config.toml
arch = "ecapa_tdnn"
model = "sound classifier"
dataset = "synthesized solo parts of chorales (CocoChorales)"
train_examples = 39062
gain_aug_db = 6
time_shift_ms = 50
n_mels = 64
hop_length = 160
input = "log_mel"
spec_augment = true
win_length = 512
targets = ["instrument"]
num_classes = 13
norm = "groupnorm"
activation = "celu"
weight_standardization = false
depths = [9]
kernel_size = 5
stem = "single"
widths = [384]
mixing = "mixup"
label_smoothing = 0.2
loss = "cross_entropy"
init = "torch_default"
optimizer = "normuon"
muon_scale = "original"
lr = 0.024
momentum = 0.95
nesterov = true
orthogonalizer = "polar_express"
adamw_lr_other_params = 0.002
steps = 6300
batch_size = 48
epochs = 7.7
lr_schedule = "linear"
final_lr_fraction = 0
warmup_steps = 630
weight_decay = 0.06
adamw_weight_decay_other_params = 0.05
Rows from block 6, named by matrix and row number. Each number is 500 + 50 x the weight over the matrix's rms, rounded and kept within 0 to 999. All counts start at 0. Numbers have three digits each.
# fc2: squeeze-excite expand (model.blocks.6.se.fc2.weight, 384x48), inputs 0-47
fc2.194:507500490498474481480487500500490521520422501312267486418505468508472460486497504488496497505362412553503501499324493505500502416493506502442474
fc2.195:499500489500521514491491499499502434497423500459423496508492502489460446501496510505500500504438434448497501497378486493501505456504492447468511
fc2.196:494501485500491582474494499500508643409517500424313490401508342501369452492502496478507495496373562443505500500371505499506500392505511574472486
fc2.197:491501510499463519511504502499510619507617500511379511464455610485544420500501498507492501504357393507504499510552522502494494520504484647584488
fc2.198:512501445500492503498495506499505605515549500457477487487531472510662518505499510492518497489333459438504501507543502508502506455506501499535483
fc2.199:503500465500488560459492507500504574485473500487614501429479519505520522507498496495505496495295584430521499496560500500469507465496458540590496
fc2.200:496498507500527501482489492501517528448460500499343493430460518500370336495500498479503498496316491416500500502323507492473504444509565517353496
fc2.201:501499461500482502514505500499494381712422501442526504555500537509401466506502503496502494499321593462480500492406497503498482515494457366578487
fc2.202:493500565501502390518498499501507437435447500495547498409509626501629540496499501526496503501605442658496501500468493494477497671497510640355488
fc2.203:499499543499504517484505497500505460477416500492468484550472499498454460493500493486498505489403544458502500499422501492485509513502514405502499
fc2.204:492499475499484504506498498501504488504481500516528491496484552496443411493498504476505499505410366431489500490337497501493505493497438381510489
fc2.205:504500450498513397499497500501504357519494500495410494496508464500365554501501507493501498496466500443486499493474502496507498388501516420516496
fc2.206:494500459499474462491499493500489522407375499389454488488470402499444368506505495490499504504305399599503500488386512495504497386497507438412462
fc2.207:491501489497493520514506489500509613525546501547569508459539419509610534497502505505496499481491621427504500503513509497481496602507490589688501
fc2.208:518500523500496565473502501500498578572519500378557506495517401502647581498500501478504495485647519472490501503510487503511514431497458527534502
fc2.209:506501541499510519505499503501493448408523500495611507474524488488588743498498496532493498502607565596497500499663509493506492519503415506639509
fc2.210:504500475500513425490500501501498477544420500500479495504488527495400456503498499513505500501349537436498500500496477498485486540500526380460509
fc2.211:498500526498520400486492493500494399418379501539375491502484359495371520488497501500500503486595531508487501492623506483514499423505489378521503
fc2.212:505499527499526468491495496500509517462525500498405472421451420496385479496498503494499500499378501482496500493442489486482501388518485463647509
fc2.213:510501511501512458508512499500503336559490500572649501505503542505527542507504495522495500499564554543503500514718521506505494555494513485602526
fc2.214:516499511499507557490502494501503459584530500481567513560561494493556389502501498515503501509580475492495499504504497500519517475476495595384508
fc2.215:504500492501500459493495504500498370354420500399484516503529453502490547508500500509500497496467437380483501504440484496476495502502445391615502
fc2.216:491499498500519452499508502501497654505526500535468492506511590494600462498498505498498506493537485535506499510586510504512507550500541693473471
fc2.217:496499523501494515516494507500508528610495500535543513464498507503731471499500500514486498496416475348490500495452503492504503561504519538471485
fc2.218:508500512500505590493492495501493619382493500470424486472431569497358547499499499490498498502515445515501501503447499499459499577498503456442495
fc2.219:501501433498515516499496493499499527475371501512451500510504533502396364511502496510497496492402467465504500496382488499498507417508525451460504
fc2.220:499500471500495520496501510500501554551531500555581516515502623501534461506497506506496502505551480571512500502589507504480503601497547695520494
fc2.221:501499512500503482511487503502505606478445501531583467490479356505638477511498501511505501498351528507495499490648500509498505495502506404509492
fc2.222:497500441500497562495505500500491573519398500480459493448511442501469475492497502499502497495397348490502500491293495497508497514503460470457480
fc2.223:519500425500495493489497498499488583532466500522395498530478596493354338506498504518505497506277453499498499494349467499517493530499555440361517
fc2.224:493500486499502541493498502500504482515571501479404519408521464492363375479501492513488498491481589484483499506492487499507495413504531448404496
fc2.225:492501492500496598495509495501483576429319499598498504548515541500391594495494506485503502498410602575498500502485489505489497448500564450535495
fc2.226:522498488500511573509495495499494524570333500421333491570502613500339295516499501494505499498415396491504500489341501500489502482492522506382483
fc2.227:522500506501542523492496489500485512480543500506446482529489440497378458508499508472507502501482399382487500493361487494472504541503516457430501
fc2.228:519499456500498458523493496500505424451480500487510489603501609500432479517497497493508504502481437524496501500297495496452505543487503434469477
fc2.229:486501544498483472492493490499494655668374500480392480465448538503691354510496505491508501499572442666492500489510497507515506348499463596427493
fc2.230:516499483500480598489500501499504656587609500449539509503489616504569501493495502505497499497521461499503500503471512499511493449515508618503487
fc2.231:512500479498519518491490489500495616597585500501450521579500587494548532519497505498500509499574458487507499501518490498502495505498540745477483
fc2.232:496499461501476534491500498500504498474371500420374507410480513503467482505502499497497503500349453506513500486393497491484504415499485420360464
fc2.233:490500478500479500486514501501494395513485500437485476399502445492385444503498506515506503510382406530497499500421473494493483508505533438416533
fc2.234:493500545500510504485473503500497568462460499450557483468484458496570572481502497475496499498282461614493500475637510503505500489501508531491498
fc2.235:522500552499509455489501502500521544446565500475617497518462610502574297498498494524503497505628458590498500503488507503512502537512470617471500
fc2.236:502500499499492506513495497500492423470504500572373480507473468499483522499499502503504501500461475568510501491363494495492500487494476341371499
fc2.237:495499547500492538496483502499509400499533500482467500425491394502380470503501508517501500507394474543488501492449493504517498467498491413506512
fc2.238:509500394499508575490479509499503628583555500457418496441449514498527527506493503500498498504554499479504499500541506500501502515483491650478509
fc2.239:518500432500523548495493499500504523545413500508390488473481542500409370504501501472500501493360412416503501498294495496493514420504576481453485
fc2.240:487501404499490675490504498500500650454534501494484503469477597486618510492499505501492500501594350511498500496500501504510494568504484619423499
fc2.241:503501423500496550494502497500506551591392500481488484442499461500412416488500506492510501500381432476501500496440492505483497472499508361438478
fc2.242:515500492500487463481505500501512640485612500485502505446487433511565679521502501506503496515497476528497500513537507502492507576503509593582483
fc2.243:498500491500487507495492499500498579445591500644588504558515510499636616488503502514498502505396437566508499498508499502474503424492458502648490
fc2.244:491499524500505517492490494501496485477394500480324488459484406502441492490497496473495503502388435520504500500389515501486500532492505508370480
fc2.245:509500546500502536483501501500498445575558500487584486532452456505622520504499509488503498505452568447493500499516499499504492529509474474513488
fc2.246:494500481499493511490499500500511681605561500513565501514513527513559593494500506509514502497518579404505499498552496508487500606486471595556503
fc2.247:499500479501517500505494504500508490449364501586368497550478538503435379506502494495507501495408388382505500495366493501482505494491498414408469
fc2.248:496500478500499489498487504500496553477343501550352480418456599498418352493500504496496497495322354365494499497337498503492513568496521421423507
fc2.249:503500490501460480496502501500486456542546500471510498448494489500517461504504510487515498499460500429500501506693507498501502471503510515475481
fc2.250:508500529502508536491504500501499545574459499516475537491551510508322513498502495501504500495459521432501500490492491500469495435496477485399498
fc2.251:502500477500492509491504504500494417513345500491603509566513476492313572491500497499500496497667484463509499501547510495513496307496499475639475
fc2.252:486500472501505580508498502501495545528292500508504520505517371502457410517503503497505499502337527463475500493485482498495493551499528399595535
fc2.253:488501500499515505493509511500510634457445500512605501502514630498694408497493492511496501504554357597501500489485513497517505532513499547447481
fc2.254:485500500500463559505495495500505652505492499285347487451458431496374475492496505472505497500366432499491500480377482491518506414509503491415490
fc2.255:499499501500476457495497501501494367466452500418431486550473484499351453487497500487504502497394396484500501500441491502488502514496500513467500
fc2.256:504500484501488502503507498499499367415334500480418505429608552498482601505502494493497497499427506478497499499465483499493497337506491441498484
fc2.257:514500507500506391480499495500501581549346500525521516562499594501609442495500507493500498515519599570496499503574493500537515475493472555491491
fc2.258:495500477500494513498502492500498534619508500592490499495500525506636612503505499513490500508464527491503500500497490495541499475508551589634506
fc2.259:503500476500501541498487500501492573456361500478411500422459529499384344496502507488503502499284403480505500483366504503481492503499474517359484
fc2.260:506499505500508489491501501501496636598514500468571503527528444504550583483499505538493499511515472478508501503599495497517502439507520596628490
fc2.261:477500483500476564496505499499497351472378499534539510429532458496416611516503508493492501499321596483482500489509494494482497497505512340584530
fc2.262:496500480500487480489496494500502409532415501360318476492478483498428473504497508471502499503362445441486499488412498498491505545489462423449484
fc2.263:518500458500507524507503508499513677558516500512415459491474503478584474500507497510503499498584447601486499508585507502473503515517499561311498
fc2.264:509500489498502470467505491500492635495575499578551487548554505503529520501502497462493499503440558488500500507485500500508518635506486620605493
fc2.265:523500467500491573501490506501495662454493500434437495523441482500729576512501496521502501498527510452496500498532505501491498471506492556618498
fc2.266:510499488501516400502505494501495482365486500487516499552505421502385577497501498524499499501484581666495499509470498509498504438504494403623494
fc2.267:479500466500489559497507499499509589554310499627570509442479574501738481497501508501496499498574519517494499506517504499502488599505500539485498
fc2.268:505499455500486482517495503500503508383469500441499511504499481510417429513503495491511484495383472518480499493434496495512495453499516349418495
fc2.269:500499460500475539508499498500496487515387499476463497538504547506421439510503511486508499498337516426486500492450494499474498529497512381566499
fc2.270:510499459500522531498489506500487598568584500550486509474479576498548628489501505478496503490538390542497501502619487497515495434507515659490477
fc2.271:516501452499499501523481507499517622526578500459447491471487563502507548505500497464496502506589555370497500516506514509507499583486506697543490
fc2.272:497500501501512518503495505499507408506490500605421495526487608485360465511504502516500500498494535437496501496444500498494498393497485424445475
fc2.273:493501506501514577491483497499509647342489501473371504501490395498400451497499504485499499500449504401507500501362485501500499466498486569320493
fc2.274:499499480500507527494503493500492570464452499536460487563462458497426351499497491489498503491404499501505499501318500497496494308498504487291480
fc2.275:498499445500483474475496492500510631460378500445311513476489495502452431490499499499504501494322389415501500490280480493493502441507530530411502
fc2.276:500501533499496538514503506500503557549429501515395496536483486497575512496504499500507501507451574468502500500552505500479488559502500658681477
fc2.277:489500457501471551495492489500499588527435500418337491496488434498418496499496501476498506497390356528496500494363493500504502472492504431314468
fc2.278:496500520500494545501504499500509544565516500449546503365526411501611583503499500499500498502595568520493499496581497497510493486503495530639521
fc2.279:494499425498530627509507501499497739632468500480555514551458566499651499499498502510493501500430366510503499498488507494535507453510527583653510
fc2.280:482501486500493535506487499501532539432540499473426503460523291501413471495499502483500501493516491434499500494431495490503507555507487431431513
fc2.281:510499500500504505485498499500489447431419501482493493506488563497460503501497507504489501504344429461503499502385487499458500419491513430466487
fc2.282:502500436497483541504497498500511548497339500503461518529506467498412499512500501491496504504469485336498500499483496492489499565498504407433489
fc2.283:509500465500521429491498496499499620369552500585538510576508523503708395496501499504501496494565475564500501508463515499436513572498503560482500
fc2.284:481500523500478472519504487499492652610677500536518504493518536502526625496496501482496500499411462449495500491574494493483494531499509597676501
fc2.285:520499462499520491498505496500509547266469500526437496472501557488400434503499499489503499498454464382500500498477494503503506372497497532441495
fc2.286:492501520499496416486499502499491460527466500479406483508468580494368471494498506536498498495378406428498501509491494505494491602504515373471509
fc2.287:497499487499510548506478499500502507574486501499429494390547387499425620499496501485501503501324441405490500489426492501464496580505474435516515
fc2.288:493500487499482569496493494499498450484597500543442498458464540498509582511501505491498502501513463557508500496417499506493487494486521311530496
fc2.289:495500476499501496506498501499499582441703501512438488608516474507567438502494493480506499506377507508495500515488491504492496565496508628405517
fc2.290:489500479500494489503488490500505486449543499447408496481535508490411531508497509481509500502442350376495501493406480493497505515504526429510490
fc2.291:494500509499507556490496503499507549438448500508519506536508468492560562489501486513497503496676507526521499491511522495529509456499534735424504
fc2.292:503501546500491635503493496500479531539448500576466492501478520495351523497502500485508502500293428526495499493371495494483507548490496512550491
fc2.293:495499486500495472481492505500506431502549500498540493459481449503475516504494510502503504497346517526501500494618488505482498553506474597438491
fc2.294:498501495500507454509496495500502631625409500552456516436506501506586520498502496486507499488428525514491499493568491496471505527486478621661493
fc2.295:508501501499495530513504500500489408580592500485429512522478519505639613507499499514494501506494569576492501500500520492515502575499559596639509
fc2.296:490501518499502495499504504500495608575514500573484494490504739498584451508499490510503502504472411588498499502468505500472502534500496654503508
fc2.297:488499504500502468491489501501505557443464500515347507555483514502386355493498497463504500496327482419506500492244485503504506396497509636397476
fc2.298:506500494500520547493500492499506596431428500500424488472455524502333310501498495490501496503359416367503501496321493498504499461495516541399495
fc2.299:508500486500517519485492494501498515503545500491334489513493511491407417493498499482500502509383378422503500483334486495488504531501513480392486
fc2.300:508500462501491355497505506499519597498400500474586511483507670501647385505506499518492497498570423451511500489481509494466495501503537651482496
fc2.301:508500534496502496518496500500505579480515500397670493516493710501615472504499496502500498499581493487492500499548505515508500520494493544466489
fc2.302:509501519498501472487504496499507612450666499465564519567504323501606556496500500501499496499595613465489501501449509503516499485501491630629498
fc2.303:495500536499478516499502498500491481475436500397463486524463502508402420489498498489498498498325407455503499502413499501465497542495499424478495
fc2.304:521500433500528443489492501500498448518438500504418486462496489488363438498500502514504500503410445423499500498388487492494496390501533502446506
fc2.305:504499550499494550504502504499512575582535500522505509584506559499585593493499501490507497499490551530490500498487500498516501469505508666577504
fc2.306:496499494501489525509500504500511517560397500593383499543486521510434287514499498487507500494379371529515499493282486499498504453498463456398472