Weights of a small sound classifier.
Model: 4.38M parameters, log mel input, arch ecapa_tdnn, norm groupnorm.
Training: 6300 steps, batches of 48, held-out accuracy 100%.
Data: trained on synthesized solo parts of chorales (CocoChorales), 39062 training examples, 7.7 epochs.
Rows from block 2, named by matrix and row number. Each number is 500 + 25 x the weight over its row's rms, rounded and kept within 0 to 999. All counts start at 0. Numbers have three digits each. After the name is the row's rms in percent of the matrix's.
# c30: last pointwise conv (model.blocks.2.c3.0.weight, 384x384x1), inputs 165-219
c30.241 099:528504519479482469516446473506518534525511520503517493495494497501506512511451523514544497513525480510495496481469498473497494481511497492502493500486501483540491504
c30.242 099:519488557491513488472492509511517520478524498476531519499535505511496512474519483481504511513461477560489487527478493528501518497525491505527520494498493533514496455
c30.243 083:553503508484495458456518487502495485492472463491509482473503505489476467470500524517533477528508496480513521496481487499468469507540493525526494474491482503477516480
c30.244 115:506482450505517498472489508513501494524492519499490499516513525474480502490482469494510480498501511516489509476498500482497503522513482490490515484489511499506496522
c30.245 108:494510498485499523497494493503506486514491514469485479493527521506531537503508503493480477508482510524498495449524493493489548497481500531518497490513488517518498485
c30.246 096:497499507546553536478526504531481526494538538508509462491526535511471474499488485464513486495493508561477498479537497472503496488499526518543502483483491472504573494
c30.247 110:498490526488517489469496524488494512456507498437469514503498495523500482534507521510517477480508498499520536520474512492490492491502522473518517510520501499487499442
c30.248 083:519495467481516494544508480462529435539495493533468507496492472481519458501485493517494496488496492486486510521489464515530480509490495513499548497510505490476461513
c30.249 080:541511531486481506498532471495513463502504425514468490486517450475493478485516462483534486523503490492496532525507470472471491501511482521513481471483480497481451491
c30.250 102:504493512522499475489490512466468487515504483536517507495494520495494493505510475472556473516517483490493506487487466516451460485516541488504484526498482482458503506
c30.251 115:501501486543480484493544487512501497491479514502503509519497516502500507487495471491524479475487508502501485469481505482485481519504505472491531466497509488490468500
c30.252 117:526510508436516505454514504510540500515491515572531494480510509511493474467504486493527537499508500499453430529496499532471491506508506480484482482473499535482533513
c30.253 102:508488499509505490475494478489514495520497482488484455479518527503506489502509509476501525521517516499517486539495511514488477507484520518503528481517515504513495510
c30.254 108:465511505518501551495475527513492493516514511477524467467515501472499504497517506486484498478463507507502463508503485475514520485510515492503477479480484521505505497
c30.255 086:500496457481517495532487470494529474533463520513490509492513485496506455494482491522513517484488489452474511529492486512491485506517500501519519486494502473502458515
c30.256 079:524530510505497495469518485489506502519467445505485509545532477523488491469537479499534516505491495496451534509531490495466508517518520486507497480475491515484484490
c30.257 081:518523490529499486502513453495496471477465482488429482481476476471495489525482469522521467526494481494513547505547463527528495491477497538518489461507499487520438483
c30.258 089:501503486502514472528525506511514469493480495523466503500492464475502463489469463481518487489492475505501528503518492503518494466504520527523542471496503512491443511
c30.259 107:480465467531504497469508501491466564530488494464521522483501511508509527496517494487522502520507495481496488483516495497503504484513478504505518507499484493522487476
c30.260 092:545511494532450480503533528488479511492500495505477520494514463505483484516477491511543500497510532505491503511500482484490487491431507518523526471499513496462517563
c30.261 120:491510484513507504513505495508515502525494510568501529497531521502499506516501501511490495481507499499488470504494501451500492496500482472478499501509498476485506475
c30.262 086:532494521475516477475498499484486509485466504457450509504482491508505485487524509502502533504490493477504492544452497499538488508515480499526508483508498501522461473
c30.263 109:545489483488499489475519487516517531500508486493477503514501519515496489518472503500475478486497500507478456508500511493504519533473494451463513505498486499503512544
c30.264 110:479500520509501508446505499517502521491515494504509484511519496515519483496531485473494538504511505486502511525489508508505496500490499497496513482510501480482497501
c30.265 111:506497495505511524487492502494478556537508480516490502511493496497493470498492500490509506515485494506491505499501508522489517506484499487472526476477489526495487496
c30.266 092:536468491470482469474499525471507484542466509500542523531531473514487474504534517488533486525476495472525494522515450495451484506512508516517517478480497505500466515
c30.267 079:556522458534523449499495512473479487480465478491473477469485517520503495515481566491527516530512481503504472501521517530533458495488485534505512464506501489520493512
c30.268 107:509497486522487479512510481498505474487484475484520509512511491501514497499487482498508431501498489503493455479513480474498486504501492502516515470503490469509517503
c30.269 117:497530495521482496483496482506481493510481508470490449470507499501520492500518499492476505477504491527520481537502465504494504483473454500482515501485491474503481507
c30.270 099:494508497483515453483488517460517513519484514501536520510492504495491493470484523493486550505485509496481455499471523517545542502486467493506519460493493523481493455
c30.271 106:513505517511530492533505505454515477484487470458533490501471506479491501480530491470493466537508500493480473443472531473507480523495507520480494484500504490490499497
c30.272 098:489505525493500479469504511506550505538505513478492485494468516488520541520504503513542502493510503509491505479509487441520527507494523482470515525486517527524515506
c30.273 080:512510481498501475501493485479508463489477495505440480489457482496475472500462523519492527518509476469494510501547479476541498507463488527485521465482503451522408484
c30.274 097:468524512492508526515513481475459493537549431580455484517471498508491491478537480508522465513531499487509475516500504433490486513515481492471535503520495482504510482
c30.275 082:495504473500489490521486484470515466478465504482462485512474523508494481514455503526480515521493496488517497512539474505533498494492485523520514482513509472518449484
c30.276 108:484508509514487481489502486479498507512516484513489480493510515517508480517489529485512503499490501520481520493517495517500485476482503510515465498499491512515479503
c30.277 084:542495497479522457559472507498492447521483450508509504474501497503521465489496513488529515518485503477477504527489480498474458519528485504518522480485485505478518535
c30.278 094:481516526524498556513472515483441530519481499475514478502516470549497487525535508517507521506514474511500458495445490495486515516493515514473482499488503510484495499
c30.279 084:567486495487505480484510503475467492494460515479484480473516475505487483428535508518559514527486477482475522508489472493505479500521493518524494487486483506485467502
c30.280 102:484495535489507505515504490528501546491517496522460503517510525510497504481481486466493479480494502531531500534525489522489513485505512501484469495501513498526487477
c30.281 096:529524468525500447500520493524496525496498508457495522481492525482533460489528507495545527487497502513492504468496476502462501519506503513490474537489487496520487436
c30.282 092:548497506524497491513503496487518487526499488499492488497513485528483487526494513517521493510481491475469532500476502554479491488523455481518498460465513510511489532
c30.283 102:501516500469511569510470486508488508518506544478500488485494499535497516487481515492522521479482502522510450525508494501518512522483542479501486530512498513461506499
c30.284 105:489490530544485497511468509500475505476487488448480483521493504534511468494542507515484496559472504523471538479464542499480508523520501509502499470516516477476523501
c30.285 109:496514522473500483500490505487527469504541492484500501487479499483517515489512492464497478512526485544515521525499518489551484494497498537511539494501492582541478480
c30.286 078:557522489469475479523505498477542457489456456492474475485496475511499464473509493513536483523490469448522508485523476491496486501522496508501525480500497487516462515
c30.287 106:485482520512483520519504505503503518492510451502503530495508471502496513475508487479495501499507485516511491518525485465499481502516526452458488509489487486483533479
c30.288 104:467503470493495486522483484503481476504509485486517497502505520513497495489505500472492494517476504517507499521537503465523488472495485490473507480493511465485495484
c30.289 103:515490510484457498531475474508504528530518491516494559484504513444526488546507473473527455504505476518493503496469512441519478498516490494490480515484484510519461509
c30.290 089:492496543540487521512508518485523512485507499554473527492495550517495464509536506491501548550496506466477543540533470548509499469517468478472548496504487487465473484
c30.291 093:451499467499516495505529538527506498498532531498560541486498543526501519503504506523505523554487499530508521525511510524522535513546510494517482514508508568503450429
c30.292 109:508507492480510468487507501480517479484530509464508523509501495514495496457487515471482496530515512438547510452471514474492497482503504455503487500505507533497519482
c30.293 087:507524546469508470513506480527521531491530491557477531481461475493469466493503511467473522522515507480469510533494486510513525510518499483535526489513504498455502466
c30.294 097:547526520509500498520506491505495504503499493502492544485496496498501474488476474508468489506518498493479515518539522444498513491478503468477472514535496450508480463
c30.295 091:452493472526514490536527517491468508511514491555525518498516543509500473490502494500499527544509494506514501493495511494487497502504492503551522510482505502466462470
c30.296 094:496494529523507460481508514538500479497513505485536538482492496495504514487510547489520485549531503531519524557459470508585531508502508458483515486508500532487484445
c30.297 106:488502513511505498527510463505530510479497500502513515521487520489494497499508524474528501482479502508526539504495495520549481503505494521467541467501504444489462494
c30.298 083:494494527485500502524510458500475469521515521538447548476483506500525505480513502499477514497517490488477575570509507529536501487484495469483515509511477485480455462
c30.299 088:513496511495453444517524469492483480479503470529488563530527523482497546497520504496479495519519527500489522534500503493505491514495508498492499511499490499500459466
c30.300 107:489492469500498517526499506507497478486495507508509517501503504520507486501501507490450511490508496487489523514486519501468526506472469483479529513508501518497505488
c30.301 108:484515500495496495488480478503484450485495478516540528501516506520502490527479502486506510489485515508478536470486504503519497500480496469514511519490493488485512517
c30.302 106:487508513505506496517505505499468480522528484489518545482482480504478478481507498511510469496513492482510479539502534490536532524513518494507510491484498471501490512
c30.303 120:462483479497514467501543512492472486557505485495485509532503492481477475492487517487510477486491505509507521485476490487492485529496485467490504508512497491502516501
c30.304 093:488496518507492469521534495494504486508527488530504509496536543533497525508501498513546549510512486463510497498517491530492526508494485477528492507493510516507471461
c30.305 100:491491563484474492485493486505488484493458487469460494454485468506490528462515481499548512482497492487553456518500527516528501489521511501531487508481480519517495509
c30.306 112:497499500490519509494504478496474526489558472501490506499469517517497530483445501500511493506527503512488492494482477499548476519505492497522493492490499525501522471
c30.307 121:485539515492497495535493491474509486520501481487492507507494483502492526487515499501502508473500509487495498510490485514498491500515498481489511500510502483503507481
c30.308 086:450493467540491491511539517553484495522502550489505537518527534498479537491479529464520489542497506481516533494507516545534525499483496525476517515505485526429467413
c30.309 101:527503459514514498492556499505468535511474515502511503521483503488528518496491491481512506524493508493480473524475501528461526507512480495456477492478499519475499482
c30.310 100:469502527484489474515506482507501482545481503493504489495524509524469484494501492537506530485529488487512488502503514525463509521474522466512500508507518479499517480
c30.311 105:484480472511503532482485507503476513535486505482469495507481527532499499517523464519473500470501493475510498509501489503481507488515493456457495507505502501499497537
c30.312 090:522514494476496484503515502499529506471508502484508505513497538547471521534474519514519508533491485494539480514510546499544529499541507491497515491503499547502507428
c30.313 099:528519473490485457485479467499530509533512480498500507523502485488494504517526511498511496491500509510488508506486490477475479481518478469521490489506498481500512493
c30.314 107:466500541497534522459471493503506515540500503515528450484502504516525486490525527516504510485487511438494531525504536506514533507517507470502521483513499471507473582
c30.315 085:522479467495481435517503503521491485473508492519491560485526520533487553521508532536525515526501505488508495504518519541522483504523474465525512510482509520497509468
c30.316 110:487516486527503482547483506471505464524497515485511468533495499504495511535528517492491506473512498479504496484512526543511494527481503513484505531486522502505502496
c30.317 108:511498496520482519516481505495514484514497490532513488504494487508516528509512516502468529507496512499486480531505501488461502513517497488500510503499503502495493473
c30.318 089:484522511527485503508500495476471494517514518510463509480458484484508488493502499530528492507522513512507531517517495559515496485496487476457502516516486496482467505
c30.319 091:506462513504461474505510481472485502519475518511548533500528499510539520457473533484496537545509514465521545534509473499500485518523447471544481491464498506513433480
c30.320 106:483510478503507513471510492488510530477508446479511483535511529494508505501519517488528488508493497508508479501493496503512454521547497518504495523527496466496510502
c30.321 112:507509473512482516525492507496488499555495503519491515484514483501513545505508495509495508489506515496463522491520483520472502505476504492481514499516511480512501500
c30.322 098:492479513499488479496505472530516479507522477531442537559515527514522482502447487483502481496513500486537542570497468513508495494491495485521522519509494464457473452
c30.323 107:500499463525483483479474510518473521482507498492482503537498498489515489486516491516487512491495491505503551497501492495490512505507496513479523487501505516493507516
c30.324 084:459460507495474528525544495495478511491508539480524548502502497497474510487529502512501541533495493508480497489516512532522531489513503517490499504499491506502443436
c30.325 088:485473465498510510487532464521463479480528506521519567506520534507497512490488538462551529520499504514503529505481543532535489511543499516533471507520501543482491439
c30.326 105:476472484520539501533488492503502473555505524486553521527521515499484520482498472498492477507504492500523469528481555552542508481528487475462470501494514474547511450
c30.327 101:491503452524499459483500499497499501483484502533534479514515518503492481495498487464525521502470524518483529489467486522531499480472479463515509518487495493487515487
c30.328 111:493483485471499458537518510498516476486530486505484481496492475498481478511503515495476528481483487490491495524503496495481464505501493487462529474506490473488499501
c30.329 100:447505479506493540476495497485495523523495499507534503514506478492495440499512496532490514505498496507500523512523485535479522497497519499503500497508489474492496528
c30.330 097:497508530494487526529498519444511493489504490559467524481512514514523532495531484514517547533490495459483525525496501572548521485493467450483544492509493484495486506
c30.331 090:511480530500523488479520484495460542532496501554526569528486480464534539515519475501516510494519499543482527541480510500464516473482485518484503492507490487492494529
c30.332 084:492478528510479470520521468478488499498529494543470542523495505515491484467501489501466552507517505457484544522484499557539500497466479483483535511499480499464479451
c30.333 105:481514469513486513484470497509507494457512490492488543497485505515512488508492492479506493510492504487527487512493498500488490488516487538471505495501514542519482518
c30.334 101:477495504505484497493506521478521503482504526498514518500473451508511491482512475525548523512476495493497477510484533494480504526522525446469531510530512512528502463
c30.335 087:485478518489486532520528466499473505514531551514479547515515494491518501476504502518453508526503489512464553549501508521549523481490493496462483519498499520502440451
c30.336 100:481489496480478510473505490506512529570540517456498500488521498511487529505517502475476481513489496483503523495495502473473475503474498494483513494506492566503489494
c30.337 086:472494481479481483502504462544439475447478522533489519486473465477508472511474521540527475501470487491504491501495466489521450492470513514472466499488499532523528486
c30.338 101:510474489497495501449486467487497498546474519512505464519509524486503462506495474511515498509488502514479521522516505501506514507508447488498520497498503469511502517
c30.339 106:508499489480486484498492491482505489489493503474498507500452516505507518534486503510525520503508506494514502470504494512543495503485545492489466495539508442500513508
c30.340 105:497494514505501495521523522523480557523474513559494536501468485505514534521502507486485477518486490488491504464512515477487522501553500519474489435493492504488525494
c30.341 083:467502487498500534477523473476486464470468505502466493510480475476495496490483469522532470478498461515463526519490484516487486502492526539455491495491499523525507495
c30.342 088:501515513514521449487517524543518507462491513492554491488522490495482516512517479468476478519490504488489499463475533516464502486491472521524466498475491486527496484
c30.343 102:482496514507520504498507514524475481486520505558511487462522478467514459522511500503509517467489499514507487531478519499485501478485480504509508505509515524526492478
c30.344 094:489467495505490431479536478544496486486508493523564516525546493495477485492493515482492503493475494520505496504531522477433467497476500538532488501488500480536517470
c30.345 095:510489490488506477500510502489481499518476495530488470506531518456474415488470499500516489509488484486473498488524508495508481499527515493514514491523522483483543507